python train.py --bottleneck="kl" --encoder_arch="vgg" --encoder_widths=[64, 128, 256] --decoder_widths=[64, 128, 192, 256] --decoder_attention=false --kl_weight=0.001 --init="trunc_normal_002" --optimizer="cautious_adamw" --lr=0.005 --beta1=0.9 --eps=1e-10 --steps=40000 --epochs=56.6 --warmup_steps=4000
Rows from block 12 of the encoder of a small image VAE, named by matrix and row number. Each number is 50 + 15 x the weight over its row's rms, rounded and kept within 0 to 99. All counts start at 0.
After each channel's rows are labels from the 100 images, of 14976, where the channel reaches its highest value: "colour at peak" is the nearest of a few named colours to the mean colour under the peak. Only what is clearly more common there than usual is listed. The data: photos of plants and fungi (iNaturalist). In brackets: how many of the 100.
# conv: 3x3 conv (encoder.blocks.12.conv.weight, 128x128x3x3, each kernel summed), inputs 0-63

conv.26:50 50 50 50 50 50 50 50 50 50 50 50 50 50 50 50 00 50 50 99 50 50 50 50 50 46 54 50 50 99 58 50 50 50 50 50 50 50 50 50 50 50 50 50 50 50 50 50 81 50 50 92 50 99 55 50 50 50 50 50 50 50 50 50
colour at peak: pink (30)

conv.27:50 50 50 50 50 50 50 50 50 50 50 50 50 50 50 50 00 50 50 98 50 50 50 50 50 49 53 50 50 99 52 50 50 50 50 50 50 50 50 50 50 50 50 50 50 50 50 50 88 50 50 99 50 87 50 50 50 50 50 50 50 50 50 50
colour at peak: pink (38)

conv.31:50 50 50 50 50 50 50 50 50 50 50 50 50 48 50 50 42 50 50 64 50 50 50 50 50 58 51 50 50 59 76 50 50 58 50 50 50 39 50 50 50 50 49 50 50 50 50 50 15 50 50 00 50 00 50 99 50 50 50 50 50 50 50 50
colour at peak: black (31)

conv.75:47 50 47 50 50 50 50 50 50 50 50 50 50 44 50 50 00 50 50 41 50 50 50 50 50 37 55 50 50 10 45 50 50 49 50 50 50 50 50 50 50 50 48 50 50 50 50 50 46 45 50 99 50 77 50 25 50 50 50 50 50 50 50 50
colour at peak: brown (64); black (31)

conv.24:24 50 39 50 50 50 50 50 50 50 50 50 50 97 50 50 00 50 50 60 50 50 51 50 50 99 51 50 50 55 18 50 50 48 50 50 50 00 50 50 50 50 50 50 50 50 50 50 40 50 50 37 50 29 50 09 50 50 50 50 50 50 50 50
colour at peak: green (25)

conv.1:51 50 47 50 50 50 50 50 50 50 50 50 50 99 50 50 94 50 50 43 50 50 57 50 50 99 57 50 50 52 00 50 50 00 50 50 50 35 50 50 50 50 50 50 50 50 50 50 48 50 50 35 50 38 50 00 50 50 50 50 50 50 50 50
colour at peak: yellow (27)

conv.25:51 50 49 50 50 50 50 50 50 50 50 50 50 50 50 50 41 50 50 26 50 50 50 50 50 43 52 50 50 99 72 50 50 51 50 50 50 50 50 50 50 50 50 50 50 50 50 50 99 50 50 99 50 77 43 41 50 50 50 50 50 50 50 50
colour at peak: pink (36)

conv.37:43 50 44 50 50 50 50 50 50 50 50 50 50 50 50 50 48 50 50 56 50 50 50 50 50 69 72 50 50 69 47 65 50 50 50 50 50 40 50 50 50 50 50 50 50 50 50 50 81 50 50 88 50 99 50 48 50 50 50 50 50 50 50 50
colour at peak: black (42)

conv.104:50 50 50 50 50 50 50 50 50 50 50 50 50 50 50 50 38 50 50 99 50 50 50 50 50 83 51 50 50 50 52 50 50 50 50 50 50 50 50 50 50 50 50 50 50 50 50 50 33 50 50 00 50 20 50 50 50 50 50 50 50 50 50 50
colour at peak: orange (27)

conv.78:46 50 34 50 50 50 50 50 50 50 50 50 50 43 50 50 00 50 50 25 50 50 50 50 50 37 51 50 50 15 86 50 50 44 50 50 50 41 50 50 50 50 49 50 50 50 50 50 43 46 50 99 50 99 50 37 50 50 50 50 50 50 50 50
colour at peak: black (35)

conv.47:47 50 19 50 50 50 50 50 50 50 50 50 50 37 50 50 10 50 50 66 50 50 18 50 50 00 50 50 50 50 99 06 50 29 50 50 50 51 50 50 50 50 50 50 50 50 50 50 51 50 00 99 50 55 50 48 50 50 50 50 50 50 50 50
colour at peak: black (49)

conv.50:50 50 45 50 50 50 50 50 50 50 50 50 50 50 50 50 00 50 50 63 50 50 50 50 50 06 47 50 50 82 88 50 50 64 50 50 50 22 50 50 50 50 49 50 50 50 49 50 33 50 29 41 50 49 50 89 50 50 50 50 50 50 50 50
colour at peak: black (64)