{"color_jitter": 0.2, "bottleneck": "kl", "encoder_weight_standardization": false, "decoder_upsampling": "nearest_conv", "optimizer": "cautious_adamw"}
Rows from block 0 of the decoder of a small image VAE, named by matrix and row number. Each number is 500 + 25 x the weight over its row's rms, rounded and kept within 0 to 999. All counts start at 0. Numbers have three digits each. After the name is the row's rms in percent of the matrix's.
After each channel's rows are labels from the 100 images, of 14976, where the channel reaches its highest value: "place" is the part of the image that holds the peak. Only what is clearly more common there than usual is listed. The data: photos of plants and fungi (iNaturalist). In brackets: how many of the 100, against the usual share in percent.
# conv: 3x3 conv (decoder.mid.0.conv.weight, 256x256x3x3, standardized in use, each kernel summed), inputs 0-127

conv.179 055:501501500500500501501504501501500501500501501501500501501501496500501501501501501500501501501501500501501500509501499496498500501501499501501501501501501814501501501501504501500489501501524501504501518502504501501500501501500501501503501499501501501500501500501502501511500504499502500501490501501507480500501500500501501501501501501501505499500501501504501501501499501504501501500500
place: top centre (36 vs 11.1); top right (29 vs 11.1)

conv.176 288:500500500500500451500500500500500500500505500500500500500500500500500500500500500500500500500500500500500499500500500500501500500500500500500500500500500500500500500500499500500500499500500500499500500500501500500500500500496500500497500500500500500500500500500500500500500500500501500500500500500500500500500500501500500500500500500500500500500500500496500500381500500503137500500500
place: centre (30 vs 11.1)

conv.76 087:500500500500500500500501500500500500500500500500500500500500496500500500500500500474500500500500500500500494499500500473500500500500500500500500500500500500500501500500500500500500501500502500499500500500495500500500500500126500500499491470500500500506500500500500500500500498499500500500501500500499500500500500500500500500500499500500499519501500500515500500500468500457500500500500
place: bottom right (31 vs 11.1)

conv.204 050:500501475527501501501461501501501501502501501501500501501501500515501501501501501498501448501501469501501492508501548499496517501501515501501501501501501541501462502501509501621478472501513501515501488501520501501499501501509501501525515500501501501497501501501503501571499513496525567501520501501423568501501501503473501501500546501501486501437501501500501501501502501499501501564501
place: bottom left (50 vs 11.1); bottom right (29 vs 11.1)

conv.34 068:500500501500500500500489500500500500500500500500500500500500490501500500500500500504500502500500499500500492488500505508500500500500502500500500500500500501500500500500500500488501520500506500506500487500505500500500500500686500500541503505500500500513500500500500500494500488499483498500499500500507500500500500500499500500500492500500496520501500500799500500500505500500500500499500
place: top right (27 vs 11.1)

conv.22 035:501500500599501500500504500500501500501500500500500501500500504501500500500500500498500660500500490501500478503500501507494460500500518500500500500500500604500505500500493500493459486500527501504500512501494500500389500500498500500498501506500500500467500501500501500512495518512501433500445500500527496501500501514469500500500499500500501503488500500536500500500501500496500500504500
place: top right (62 vs 11.1); top centre (33 vs 11.1)

conv.227 062:499500498500500500500491500500500500500500500500500500500500495752500500500500500499500493500500503500500504508500499495499503500500497500500500500500500493500500500500500500503510510500432500503500496500502500500495500500497500500494497487500500500532500500500499500503497483500496501500467500500479502500500500503500500500500489500500463487526500500474500500500501500521500500489500
place: bottom left (28 vs 11.1)

conv.64 067:502502582652502501502516502501501502502502502501502501501501518473502502501502501537501562501501506501501514486501524520505542501502529501501501501502502485502503501501496501502579513502443501487502474499483502501499501501543501502491514457501501501548502501501499502509502540495499506502440501501495520501501502499543501501502501502501468508521502501487501502502515501487501502509501
place: top centre (35 vs 11.1)

conv.203 113:512506497500505505506530505505505506504505505506505506505505498502506506506505505509506545505505501505505500507505511503503508504505471505505506505506506499506469505505499505437469504505521505511505509505508505505500505505495506506502498501505505505502505505506508505493500499464498466506541505505569491506505506501499506505506484505505474508512505506501505505506505505513505505485506
place: top right (29 vs 11.1); top centre (29 vs 11.1)

conv.255 059:502502500500502502503500502502502502503502503503502502503502497172502503503502503504503500502503500502502513500502500531501500502503508502502502502503502525503502503502498502518500493503501502501502506501504502503561502502484502503498503554503503503447503503503502503502541497501499500503518502502496499502502502396501503502502503503503543520462503502508503502502510502523502503514503
place: bottom right (34 vs 11.1)

conv.177 104:500500500500500500500496500500500500500500500500500500500500500500500500500500500499500500500500501500500504497500499500499500500500500500500500500500500500500501500500501500477500498500500500500500501500497500500500500500501500500501500502500500500500500500500685500500500500501555501500500500500500500500500500500502500500500501500500501499500500500513500500500499500496500500500500
place: middle left (32 vs 11.1)

conv.36 043:500500500500500500500503500500500500500500500500500500500500506500500500500500500488500498500500500500500427503500463470440500500500500500500500500500500499500504500500500500513506495500490500498500508500480500500500500500514500500500496485500500500522500500500500500500508505500507501500500500500492500500500500500503500500500418500500501630502500500492500500500491500442500500500500
place: centre (27 vs 11.1)

conv.196 109:505511528497514508511492508509512508510513511511507510513509500500508512511511509493509505508511489507511501495507746495486498517510514509507479510511515510514521510509506510449478556512530510466509490487487507509500510508505510511477495500512509512500512513510503510490495498502481498516429509511516522510510510501500512506509499513512533499418511509523512507508493510481507511515515
place: middle left (70 vs 11.1)

conv.111 067:501502496494502501502506501502501501502501501502501501502502514504501502502501502501502498502502502501502521480501514503496482501502484502501501501502502493502496502502494501501536500502461501530501461499464502502512502501475501502518487478502501502510502501502500502439526442526412500501425501502470493501502501501580502501502508502502371512564502501515502502501501501521501502496502
place: bottom centre (33 vs 11.1)

conv.243 043:501502489501502502501491502502501502500501501502502501502501483498502502502502501501502554502502517503502503477502498501496484501502570502502502502502502509502495501502489501501501520502524502515501524505526502502485502501521502502509493502502502502497502502502507502508503494495478487502531502502512462502502503496511502501502474502501504495564501502517502502501495502490502501498501
place: top right (51 vs 11.1); middle right (43 vs 11.1)

conv.185 057:501501525532500501501508501501501501501501501501500501501501511500501501501501501495501501501501501501501537508501500502501500501501510501501501501501501492501501501501499501507500490501483501495501509500513501501323501501497501501500500502501501501545501500501500501510524503465512500501500501501501500501501501484501501501501503501501487498550501501512501501501494501522501501489500
place: bottom centre (46 vs 11.1); bottom left (41 vs 11.1)

conv.247 096:503503500500503503503491503503503503504503503503503503503503502506503503503503503494503501503503503504503494506503486492476517503503480503503503503503503498503516503503489503497489504503507503503503504502498503503519503503504504503504502492503503503504503503503504503515516493495491500503507503503494581503503503489511503503503500503503485492511503503501503503503495503489503503476503
place: middle right (82 vs 11.1)

conv.129 044:500501500517501501501505501501501501500501501501500501501501468500501501501501501531501501501501500501501495491501500552491500501501529501501501501501501504501422501501499501502523535501529501506500480500513501501500501501532500501503500480501501501561501501501499501456501515486490500501484501501514524501501501498501501501500494501501530505433501501499501501501501501462501501503501
place: bottom centre (35 vs 11.1); bottom right (34 vs 11.1)

conv.211 246:500500500500500500500500500500500500500500500500500500500500502500500500500500500500500500500500500500500500500500500502500500500500500500500500500500500500500500500500500500500500500500500500500500500500501500500500500500502500500500500501500500500500500500500500500500500502500500500500500500500500500500500500500500500500500500500500500501500500500494500500500501500470500500500500
place: top left (57 vs 11.1)

conv.250 046:500500422490500500500506500500500500500500500500500500500500514655500500500500500473500496500500706500500486517500487474466496500500476500500500500500500468500538500500464500504453494500520500503500492502496500500526500500511500500511505488500500500504500500500500500532508496506499501500599500500485499500500500500487500500500557500500545468440500500507500500500480500487500500543500
place: top centre (62 vs 11.1)

conv.119 070:500500500500500500500502500500500500500500500500500500500500500500500500500500500506500475500500498500500508494500500499502500500500496500500500500500500516500502500500501500525515500500493500505500495501500500500518500500497500500506485505500500500502500500500499500485507505505504487500501500500492546500500500479507500500500474500500458500540500500495500500500501500507500500468500
place: bottom left (100 vs 11.1)

conv.99 035:501501502534501501501510501501500500500501500501501501500501492767500501501501501494501509501501504501501481520501512501485515501500466501501501501500501489500505500501476501493504507501482500499501499502488501501504501501500501501504494450501500500529501500501500501494460472482500484500542501501500445500501500636490500501501496500501497477506501500539501501501496501478501500497501
place: top left (38 vs 11.1)

conv.153 056:501501505512501501501507502501502501501501501501500501501501507500501500501501501495501500501501500502501481508502487485487499501500498501501500501501501500501556502501512501491479489501508501502501506500497501501500501501498501501503511496501501501515501501501501501501504510485495483501490501501503500501501501499535501502501540501501517494495501501504501501501502501504501501501500
place: top right (58 vs 11.1); top centre (36 vs 11.1)

conv.212 056:500500494501500500500499500500500500500500500500500500500500505284500500500500500495500473500500500500500498502500500488492402500500516500500500500500500500500504500500500500502477500500522500503500498501503500500656500500504500500495508500500500500490500500500502500501506499495499500500515500500500500500500500495511500500500501500500539498460500500499500500500491500511500500515500
place: bottom centre (30 vs 11.1); bottom right (29 vs 11.1)

conv.104 078:500501501501501501501541501501501501501501501501500501501501474506501501501500501501501511501501500501501505504501515491550504501501482501500501501501501500501488501501485501349463555501582501480501477502502501501392501501499500501484504492501501501528501501501502501507450497503440484501420501501564506501501500513490501501500455501501503491487501501492501501501496501493501501478500
place: centre (44 vs 11.1)

conv.234 070:499500500500500500500502500500500500499500500500500500500500501827500500500500500499500500500500500500500541506500478492497501500500495500500500500500500498500504500500500500499483492500455500497500499499500500500496500500509499500499493487500500500520500500500499500481477491499509500500454500500496495500500500508496500500499497500500486490516500500482500500500501500490500500494500
place: bottom left (29 vs 11.1)

conv.102 070:500500500500500500500500500500500500500500500500500500500500500500500500500500500500500500500500500500500500500500512502498500500500500500500500500500500500500501500500499500500500500500500500500500501500500500500500500500498500500500500510500500500499500500500500500500500500499500499500501500500500499500500500500500500500500500500500500505500500500506500500500502500352500500500500
place: middle right (33 vs 11.1)

conv.20 062:500501499500500500500514500500500500501500500500501500500500636460500500500500500493500500500500503500500468479500497524500488500500493500500500500500500501500459501500511500491500505500546500496500479502501500500593500500528500500535511514500500500499500500500499500515500498498494501501530500500508494500500500528500500500500409500500497503496500500526500500500510500496500500517500
place: centre (29 vs 11.1)

conv.26 044:500500483353500500500503500500500500500500500500500500500500505543500500500500500495500509500500354500500488517500548499496397500500497500500500500500500673500508500500498500506480471500502500501500503500498500500535500500499500500501503501500500500478500500500500500517500504501519503500498500500494482500500500487471500500500509500500524500474500500507500500500499500499500500524500
place: top centre (100 vs 11.1)

conv.77 062:501500503502499500500477499500500500501500500500500500500500487477500500500500500513500504500500501500500571475499554492501496500500508500500503500500500501500406500500503500539511511500438500502500490515518500500512500500498501500375491502500500500499500500500502500428509502499473496500470500500516502500500500502502500500500499500500445493588500500518500500500505500542500500451501
place: centre (40 vs 11.1)

conv.44 066:494494485506494495495496495495495495494494495495496496495495502499495494495495495482495480495495480496495271502495514487492427495494468495495495495495495504495510495495547495446439509494510495518495454500516495495503495494506494495512534498495495495502494494495497495511512478490479512494503495495499396496495496499499495496494394494495504487464494495484495495495493495468495495440496
place: top right (77 vs 11.1)

conv.206 149:498498489501498498497498498498497497497497498498497498498498490500498498498497498510498477497498505498498500451498754502499500497498493498497498498497498498497498497498492497502532574497513498529498499507492497498495498497519497498511476499498498498501498498498498498499499469502438530497534498498489508497498498500500498497498495497497464495535498497491497497497487498496498497493498
place: centre (53 vs 11.1); bottom centre (28 vs 11.1)

conv.30 054:502501476496501501502500502501502502503502502501501501502502500477502502501501501497501516501501501502501498508501502498500480501502540501501501501502501523502511502502506501502516465501489501497501499500500501501500501501489502501500493517501502502469502502501506501505500531500530499502450501502507512502501502500195501502501501501502529509444502501492501501502508501504501502527501
place: bottom left (31 vs 11.1); bottom right (30 vs 11.1)

conv.120 110:496498497509499498499520500499499499500499499499494500499499501500499499498499499500499477499499499499499495481499532500500493498498476499499499499499499497499497499499506499482503517498491499487499508498506499499502499498497499499503503510500499498500499499499498499439499479516483540498552499499536503498499498500500498500499470499499380503577499498501498499499501500508499499402498
place: bottom centre (31 vs 11.1); centre (28 vs 11.1)

conv.169 033:496496394500496496496505496496496496496496496496497496496496504519496496496496496495496494496496739496496486507496491493503433496496472496496496496496496299496502496496490496528509493496490496497496507498494496496511496496501496496507479491496496496498496496496497496488487491500501509496512496496484503496496496539475496496496498496496488493500496496498496496496494496488496496499496
place: top centre (85 vs 11.1)

conv.229 077:499499500500499499499500499499499499499499499499499499499499500740499499499499499501499500499499500499499500500499500500506500499499500499499499499499499500499500499499500499499514500499494499500499499499500499499503499499500499499501500500499499499500499499499498499494485498500500500499500499499500500499499499503493499499499500499499500500500499499499499499499500499504499499500499
place: bottom left (32 vs 11.1)

conv.32 067:500500500500500500500501500500500500500500500500500500500500501500500500500500500478500500500500500500500497500500502469499499500500500500500500500500500500500500500500500500502504496500498500500500501500499500500500500500253500500498498472500500500518500500500500500500499500502502500500500500500500500500500500501499500500500507500500500679496500500501500500500477500634500500499500
place: top centre (41 vs 11.1)

conv.84 146:500500451497500500500504500500500500500500500500500500500500500500500500500500500505500456500500504500500505494500505500504498500500499500500500500500500498500495500500502500508523504500496500498500495500500500500509500500501500500497500500500500500494500500500500500495501501500494605500499500500494548500500500500498500500500492500500479501516500500489500500500503500501500500495500
place: bottom centre (100 vs 11.1)

conv.80 070:500501505497501502501522501501501501502502501501499502501502502500501502501501501498501525502502492501502496531502509503505500501501523501502501501501502501501500501502496502524520487502509502498502499500504502502519502502493501501504506505502501501500502501501497501498499502489520468501535502502461444501502501500493501502501529502501617505306501501513502502501499502511502501579501
place: bottom left (67 vs 11.1)