python train.py --encoder_kernel_size=3 --encoder_stem="single" --encoder_downsampling="max" --lr=0.005 --lr_schedule="cosine"
Rows from block 9 of the encoder, named by matrix and row number. Each number is 128 + 32 x the weight over its row's rms, rounded and kept within 0 to 255. All counts start at 0. Numbers have three digits each. After the name is the row's rms in percent of the matrix's.
# conv: 3x3 conv (encoder.blocks.9.conv.weight, 128x128x3x3), inputs 5-9, a 3x3 kernel for each
conv.5 045:128128128128128128128128128128128128128128128128128128128128128128128128128128128128128128128128128128128128128128128128128128128128128
conv.8 080:128128128128128128128128128141148150128128128128128128098110112120098082000000000128128128127125128118118127128128128128128128128128128
conv.9 082:128128128128128128128128128054138118118128243128128127136170128103138126144162208128128124121128128132129129128128128128128128128128128
conv.10 080:128128128128128128128128128140148151128128128128128128098112112120096081001000000128128128127126128117117127128128128128128128128128128
conv.11 081:128128128128128128128128128140149151128128128128128128091107107122106066000000000128128128127126128121122128128128128128128128128128128
conv.12 081:128128128128128128128128128141148150128128128128128128099112111119097083000000000128128128127125128117117127128128128128128128128128128
conv.13 080:128128128128128128128128128141148151128128128128128128099111113119095082003000000128128128127126128117117127128128128128128128128128128
conv.14 079:128128128128128128128128128140148150128128128128128128097110112121096080010000000128128128127125128119118127128128128128128128128128128
conv.15 092:128128128128128128128128128071113111128047072037252081087133128129126182096163118128129127128128125129128127128128128128128128128128128
conv.16 122:128128128128128128128128128174123255128122128122121164150094128133128090136145130138141129129132126129128128128128128128128128128128128
conv.17 142:128128128128128128128128128000116255128210158255221255142128102128135128116128161128133128129156128127127127128128128128128128128128128
conv.18 093:128128128128128128128128128162170161128156151127151186130149129100120068133127125135131135127128127136131138128128128128128128128128128
conv.19 093:128128128128128128128128128171227115128136128127160109110192068121128064125128127128128128127128127132130129128128128128128128128128128
conv.20 124:128128128128128128128128128148155166182169255237255255036106126147118143134125193140128146126128127128164128128128128128128128128125128
conv.21 089:128128128128128128128128128128142143202147128253147124128161151090109096127127121133129128127127128131128132128128128128128128128128128
conv.22 096:128128128128128128128128128155190128037060083226128255111080128068000172104126048128129128115128129128133129128128128128128119128128128
conv.23 076:128128128128128128128128128255249248128128128129128123144132143057075086126170161128128128128128128129129129128128128128128128128128128
conv.29 166:128128128128128128128128128042171128148161128207128129129141136128158128128133119128128128128000128128136128128128128128128128128128128
conv.32 060:128128128128128128128128128000000000064041048035030063125124124090064066124047082000022025008002000123107093128128128128128128128128128
conv.33 064:128128128128128128128128128000000000064043035040014044125124124099074084124058095018032031020009000123111098128128128128128128128128128
conv.34 059:128128128128128128128128128000000000065033043033021001124124124110079086124105120008021020009000000123106099128128128128128128128128128
conv.35 043:128128128128128128128128128000090128138129134070135128104120105000000000126101084000000000000000000036000076128128128128128128128128128
conv.36 064:128128128128128128128128128000000001055000006025000000125124124092074076124071104007033030017001000123106095128128128128128128128128128
conv.37 068:128128128128128128128128128000006011052000000016000000125124124094079079125053082019044042027013003124111103128128128128128128128128128
conv.38 064:128128128128128128128128128000002000042039011039052051125124124104072088125084118010008003017001000101100034128128128128128128128128128
conv.39 180:128128128128128128128128128135159128144165184078101129128129128128183128090076129128255125178230139129122129128128128128128128128128128
conv.40 074:128128128128128128128128128135238247033128128115142155078091083084086077115138042122126122127128127129128127128128128128128128128128128
conv.41 092:128128128128128128128128128124137159123128000091175086138163109197199133129102000099110115103116118128133128128128128128128128128128128
conv.42 102:128128128128128203128128128102096086065099255128128198128123133073033255126151141123127126126128128128127129128128128128128128128128128
conv.43 080:128128128128128128128128128137253228071128127122128218071087090080091070128172087123126121127127124128127128128128128128128128128128128
conv.44 073:128128128128128128128128128133244255049127126128127192068090087085089073128152083123125120127127124128127127128128128128128128128128128
conv.45 079:128128128128128128128128128128199193043128117113136127105113103104100094128128024123127120127127127129130128128128128128128128128128128
conv.46 077:128128128128128128128128128129227255064128127117127152086098096088092084127142052123125122127127127128128128128128128128128128128128128
conv.47 080:128128128128128128128128128128234228055128127128128195081095086085094068126156103123127122127127124128128127128128128128128128128128128
conv.48 009:128128128128128128128128128129129129120211123255123123130136137133134133131131131116115115117117116115116116128128128128128128128128128
conv.49 015:128128128128128128128128128109107131066040128023042082128131130131132153112130109087112073091120115118120120128128128128128128128128128
conv.50 006:128128128128128128128128128129129129117120120118122121131142137141255255132133133109108107111110109106108108128128128128128128128128128
conv.51 006:128128128128128128128128128129129129116119120119123122132142141135154183133133133109108107110110108105107107128128128128128128128128128
conv.52 006:128128128128128128128128128128128128255255255125127127128130130136136136133133133110108106111110102107109109128128128128128128128128128
conv.53 007:128128128128128128128128128129129129117246150118121121131179205134136255132133132112110110113113111109110110128128128128128128128128128
conv.54 022:128128128128128128128128128127127126128132127127129126173185190148161168128129129123123123124124123123123122128128128128128128128128128
conv.55 024:128128128128128128128128128129134128136128130173176178125121109116097108126133152161133129160125121137127128128128128128128128128128128
conv.56 163:128128128128128128128128128182172173128128128128128128128128128128128128100084090127127128125125126124124125128128128126120125127123127
conv.57 158:128128128128128128128128128184173174128128128128128128128128128128128128099082089127127128125125126124124125128128128128124128128125128
conv.58 253:128128128128128128128128128204067138093128164128128128125065093183063128137129130128128128128128128128089128128128128128128128128128128
conv.59 157:128128128128128128128128128185176176128128128128128128128128128128128128100083090127127128125125126124124125128128128125119125127121126
conv.60 155:128128128128128128128128128190179179128128128128128128128128128128128128100082090127127128125125126124124125128128128125119124127121126
conv.61 143:128128128128128128128128128128108128110128124128128132219255218226218170144155128130168128128128128127128128128128128128128128128128128
conv.62 160:128128128128128128128128128182172173128128128128128128128128128128128128101082091127127128125125126124124125128128128126120125127122127
conv.63 159:128128128128128128128128128183174174128128128128128128128128128128128128100083089127127128125125126124124125128128128127122127128124128
conv.64 087:128128128128128128128128128131132132128128128128128128129129129128128128128128128128128128128128128132131134128128128128128128128128128
conv.65 230:128128128128128128128128128123134128128128128129051114128165133128228121132128142128128128127124128127128129128128128128128128128128128
conv.66 073:128128128128128128128128128132133133128128128128128128138134135128128128128128128129128128128128128133132135128128128128128128128128128
conv.67 086:128128128128128128128128128131132132128128128128128128130130130128128128128128128128128128128128128132131134128128128128128128128128128
conv.68 073:128128128128128128128128128132133133128128128128128128137134134128128128128128128129128128128128128133131134128128128128128128128128128
conv.69 072:128128128128128128128128128133134134128128128128128128136133134128128128128128128129128128128128128133131134128128128128128128128128128
conv.70 071:128128128128128128128128128132133133128128128128128128137134134128128128128128128129128128128128128133131134128128128128128128128128128
conv.71 075:128128128128128128128128128132133133128128128128128128139134135128128128128128128129128128128128128133131134128128128128128128128128128
conv.72 130:128128128128128128128128128124203066052177128000081061128128128127197128105133000128128128112255128128142142128128128128128128128128128
conv.73 164:128128128128128128128128128185044125128182142000146125041097014116255113128169183121128128124128099129128128128128128128128128128128128
conv.74 102:128128128128128128128128128128255128128132128123126129128127136103000127055000179128126126125129132125128160128128128128128128128128128
conv.75 202:128128128128128128128128128127128128128128128128122131132131130130108113074000000128129128129130128145153162128128128128128128128128128
conv.76 127:128128128128128128128128128146255019129128128128166072128255129173142071128120255160132131123129128131129128128128128128128128128128128
conv.77 103:128128128128128128128128128128113138114118126107000104107109128037000013089000166128128128137129133129128157128128128128128128128128128
conv.78 130:128128128128128128128128128138230159182153128164186218026079007128134129128136104113119111129128128162128129128128128128128128128128128
conv.79 199:128128128128128128128128128128128128128128128128128129130131130129107112069000000129129128130131129147152158128128128128128128128128128
conv.80 042:128128128128128128128128128129128128129128128129128128111113108063024017138128128139140138139141139148150154128128128128128128128128128
conv.81 037:128128128128128128128128128129128128129128128129128128128122112070021018139128128141142139140143142151153158128128128128128128128128128
conv.82 042:128128128128128128128128128129128128129128128129128128124128120080039045138128128139140138139141140148150154128128128128128128128128128
conv.83 210:128128128128128128128128128182161128190187197084137128128127128147125168127123126124120123126128127118124123128128128128128128128128128
conv.84 046:128128128128128128128128128129128128129128128129128128113115109068033024137128128139139137138140139147148152128128128128128128128128128
conv.85 041:128128128128128128128128128129128128129128128129128128141143143134131137138128128140140138139141141149150154128128128128128128128128128
conv.86 045:128128128128128128128128128129128128129128128129128128115116112069033025137128128139139137138140139147148152128128128128128128128128128
conv.87 045:128128128128128128128128128129128128129128128129128128115118111069033023137128128139139137138140139147149152128128128128128128128128128
conv.88 042:128128128128128128128128128089089089100099098099100099054073070043042046127130140124096072116081079128128128128128128128128128128128128
conv.89 041:128128128128128128128128128089088088099099098099100099062073098071064087127129138124095071116080079128128128128128128128128128128128128
conv.90 210:128128128128128128128128128128123128129130151145057180143167161123125075112071098141142189129129129110105129128128128128128128128128128
conv.91 044:128128128128128128128128128091090090101100099100101100040067083055065065127130139124096075117083083128128128128128128128128128128128128
conv.92 042:128128128128128128128128128090089089100100099100100099107125126126125125127127136124094073116079076128128128128128128128128128128128128
conv.93 041:128128128128128128128128128089088088099099098099099098102082112089101125127129139124094070116080078128128128128128128128128128128128128
conv.94 043:128128128128128128128128128091090090101100099100101100084089079055063066127127134124096074116082081128128128128128128128128128128128128
conv.95 038:128128128128128128128128128085084085096096095096097096126126126126125125127126126123092063113073071128128128128128128128128128128128128
conv.96 115:128128128128128128128128128128128127128128128128128128071043047106105116093076073198169170229134140196128128128128128128128128128128128
conv.97 068:128128128128128128128128128125128128128128128132131133153191198243235236125119126089128128124128127128129128128128128128128128128128128
conv.98 067:128128128128128128128128128125128128128128128133131136137186197217199201103126128110128128126128127128129128128128128128128128128128128
conv.99 143:128128128128128128128128128160000153125121014128129093108145075255255128158255254077127129104102128124134127128128128128128128128128128
conv.100 069:128128128128128128128128128125127128127128128132133136139189192216198192097125129115128128126128127128129128128128128128128128128128128
conv.101 076:128128128128128128128128128125128128127127128132134139144195194197156160099130134128130128128128128129130128128128128128128128128128128
conv.102 068:128128128128128128128128128124128128127128128130132136139182191218187191085120129112128128126128127128129128128128128128128128128128128
conv.103 070:128128128128128128128128128127128128128127128138128130126196168188176179099105113099128128118128126126128128128128128128128128128128128
conv.104 127:128128128128128128128128128145132161148133135035071111135119130114102083130117000128122113096102115119129124128128128128128128128128128
conv.105 113:128128128128128128128128128140126161098128128119128128103096115123126114140149023128125111128128128127126129128128128128128128128128128
conv.106 144:128128128128128128128128128078124125255255255108233180103094127128128156114079133128128126130121128122110120128128128128128128128128128
conv.107 095:128128128128128128128128128079196128129163127255130190128128128129255141130129126128128128128255128128128128128128128128128128128128128
conv.108 080:128128128128128128128128128234255130128128207000150132128126138166142035118071222128128128128128128142128129128128128128128128128128128
conv.109 064:128128128128128128128128128128128128128128133128128128127127126125123124129128129127127127128128128126125125128128128128128128128128128
conv.110 073:128128128128128128128128128126128128116166224109178127123111111119116113129128123128127126128128128109104100128128128128128128128128128
conv.111 108:128128128128128128128128128201130128133121136063118127130129131056095055121137127131132129115125121124108125128128128128136128128128128
conv.112 083:128128128128128128128128128128128128128128128128128128129128128128128128091075078117120124117118122121121125128128128128128128128128128
conv.113 074:128128128128128128128128128128128128128128128128128128129128128129128128090072078117119124116118122121121125128128128128128128128128128
conv.114 081:128128128128128128128128128128128128128128128128128128129128128128128128091075078118120124117119122122121125128128128128128128128128128
conv.115 082:128128128128128128128128128128128128128128128128128128129128128128128128090074078117120124117118122121121125128128128128128128128128128
conv.116 078:128128128128128128128128128128128128128128128128128128129128128128128128089073076117120124117118122121121125128128128128128128128128128
conv.117 075:128128128128128128128128128128128128128128128128128128129128128129128128091073077119120125117119123122122125128128128128128128128128128
conv.118 075:128128128128128128128128128128128128128128128128128128129128128129128128089071075117119124116118122121121125128128128128128128128128128
conv.119 334:128128128128128128128128128201108148100128158128128128127110118149047128157150163128128128128128128128123128128128128128128128128128128
conv.120 031:128128128128128128128128128122116115123122123123104123134135255134132132063069016104105102103102099090092091128128128128128128128128128
conv.121 027:128128128128128128128128128174128125124119124120114111139138138134132132090076065118118116111108107098098088128128128128128128128128128
conv.122 026:128128128128128128128128128140168162124124125123123123140141140135133133032027041085081081090088085078080081128128128128128128128128128
conv.123 034:128128128128128128128128128123118116082091125000000000135136137133132131077074048111111108114114111101100098128128128128128128128128128
conv.124 224:128128128128128128128128128116130203090128146016108126128067115123000090130130127128000070133000126137128128128128128128128128128128128
conv.125 027:128128128128128128128128128124255126123124122124124123139138138255255131110113118118122123112114120110115120128128128128128128128128128
conv.126 106:128128128128128128128128128172255239147127121197192255060130130130129060141164152092123132101124125128122111128128128128128128128128137
conv.127 033:128128128128128128128128128255126126125126124124123123135123138132129131007064057104092101102093093091089092128128128128128128128128128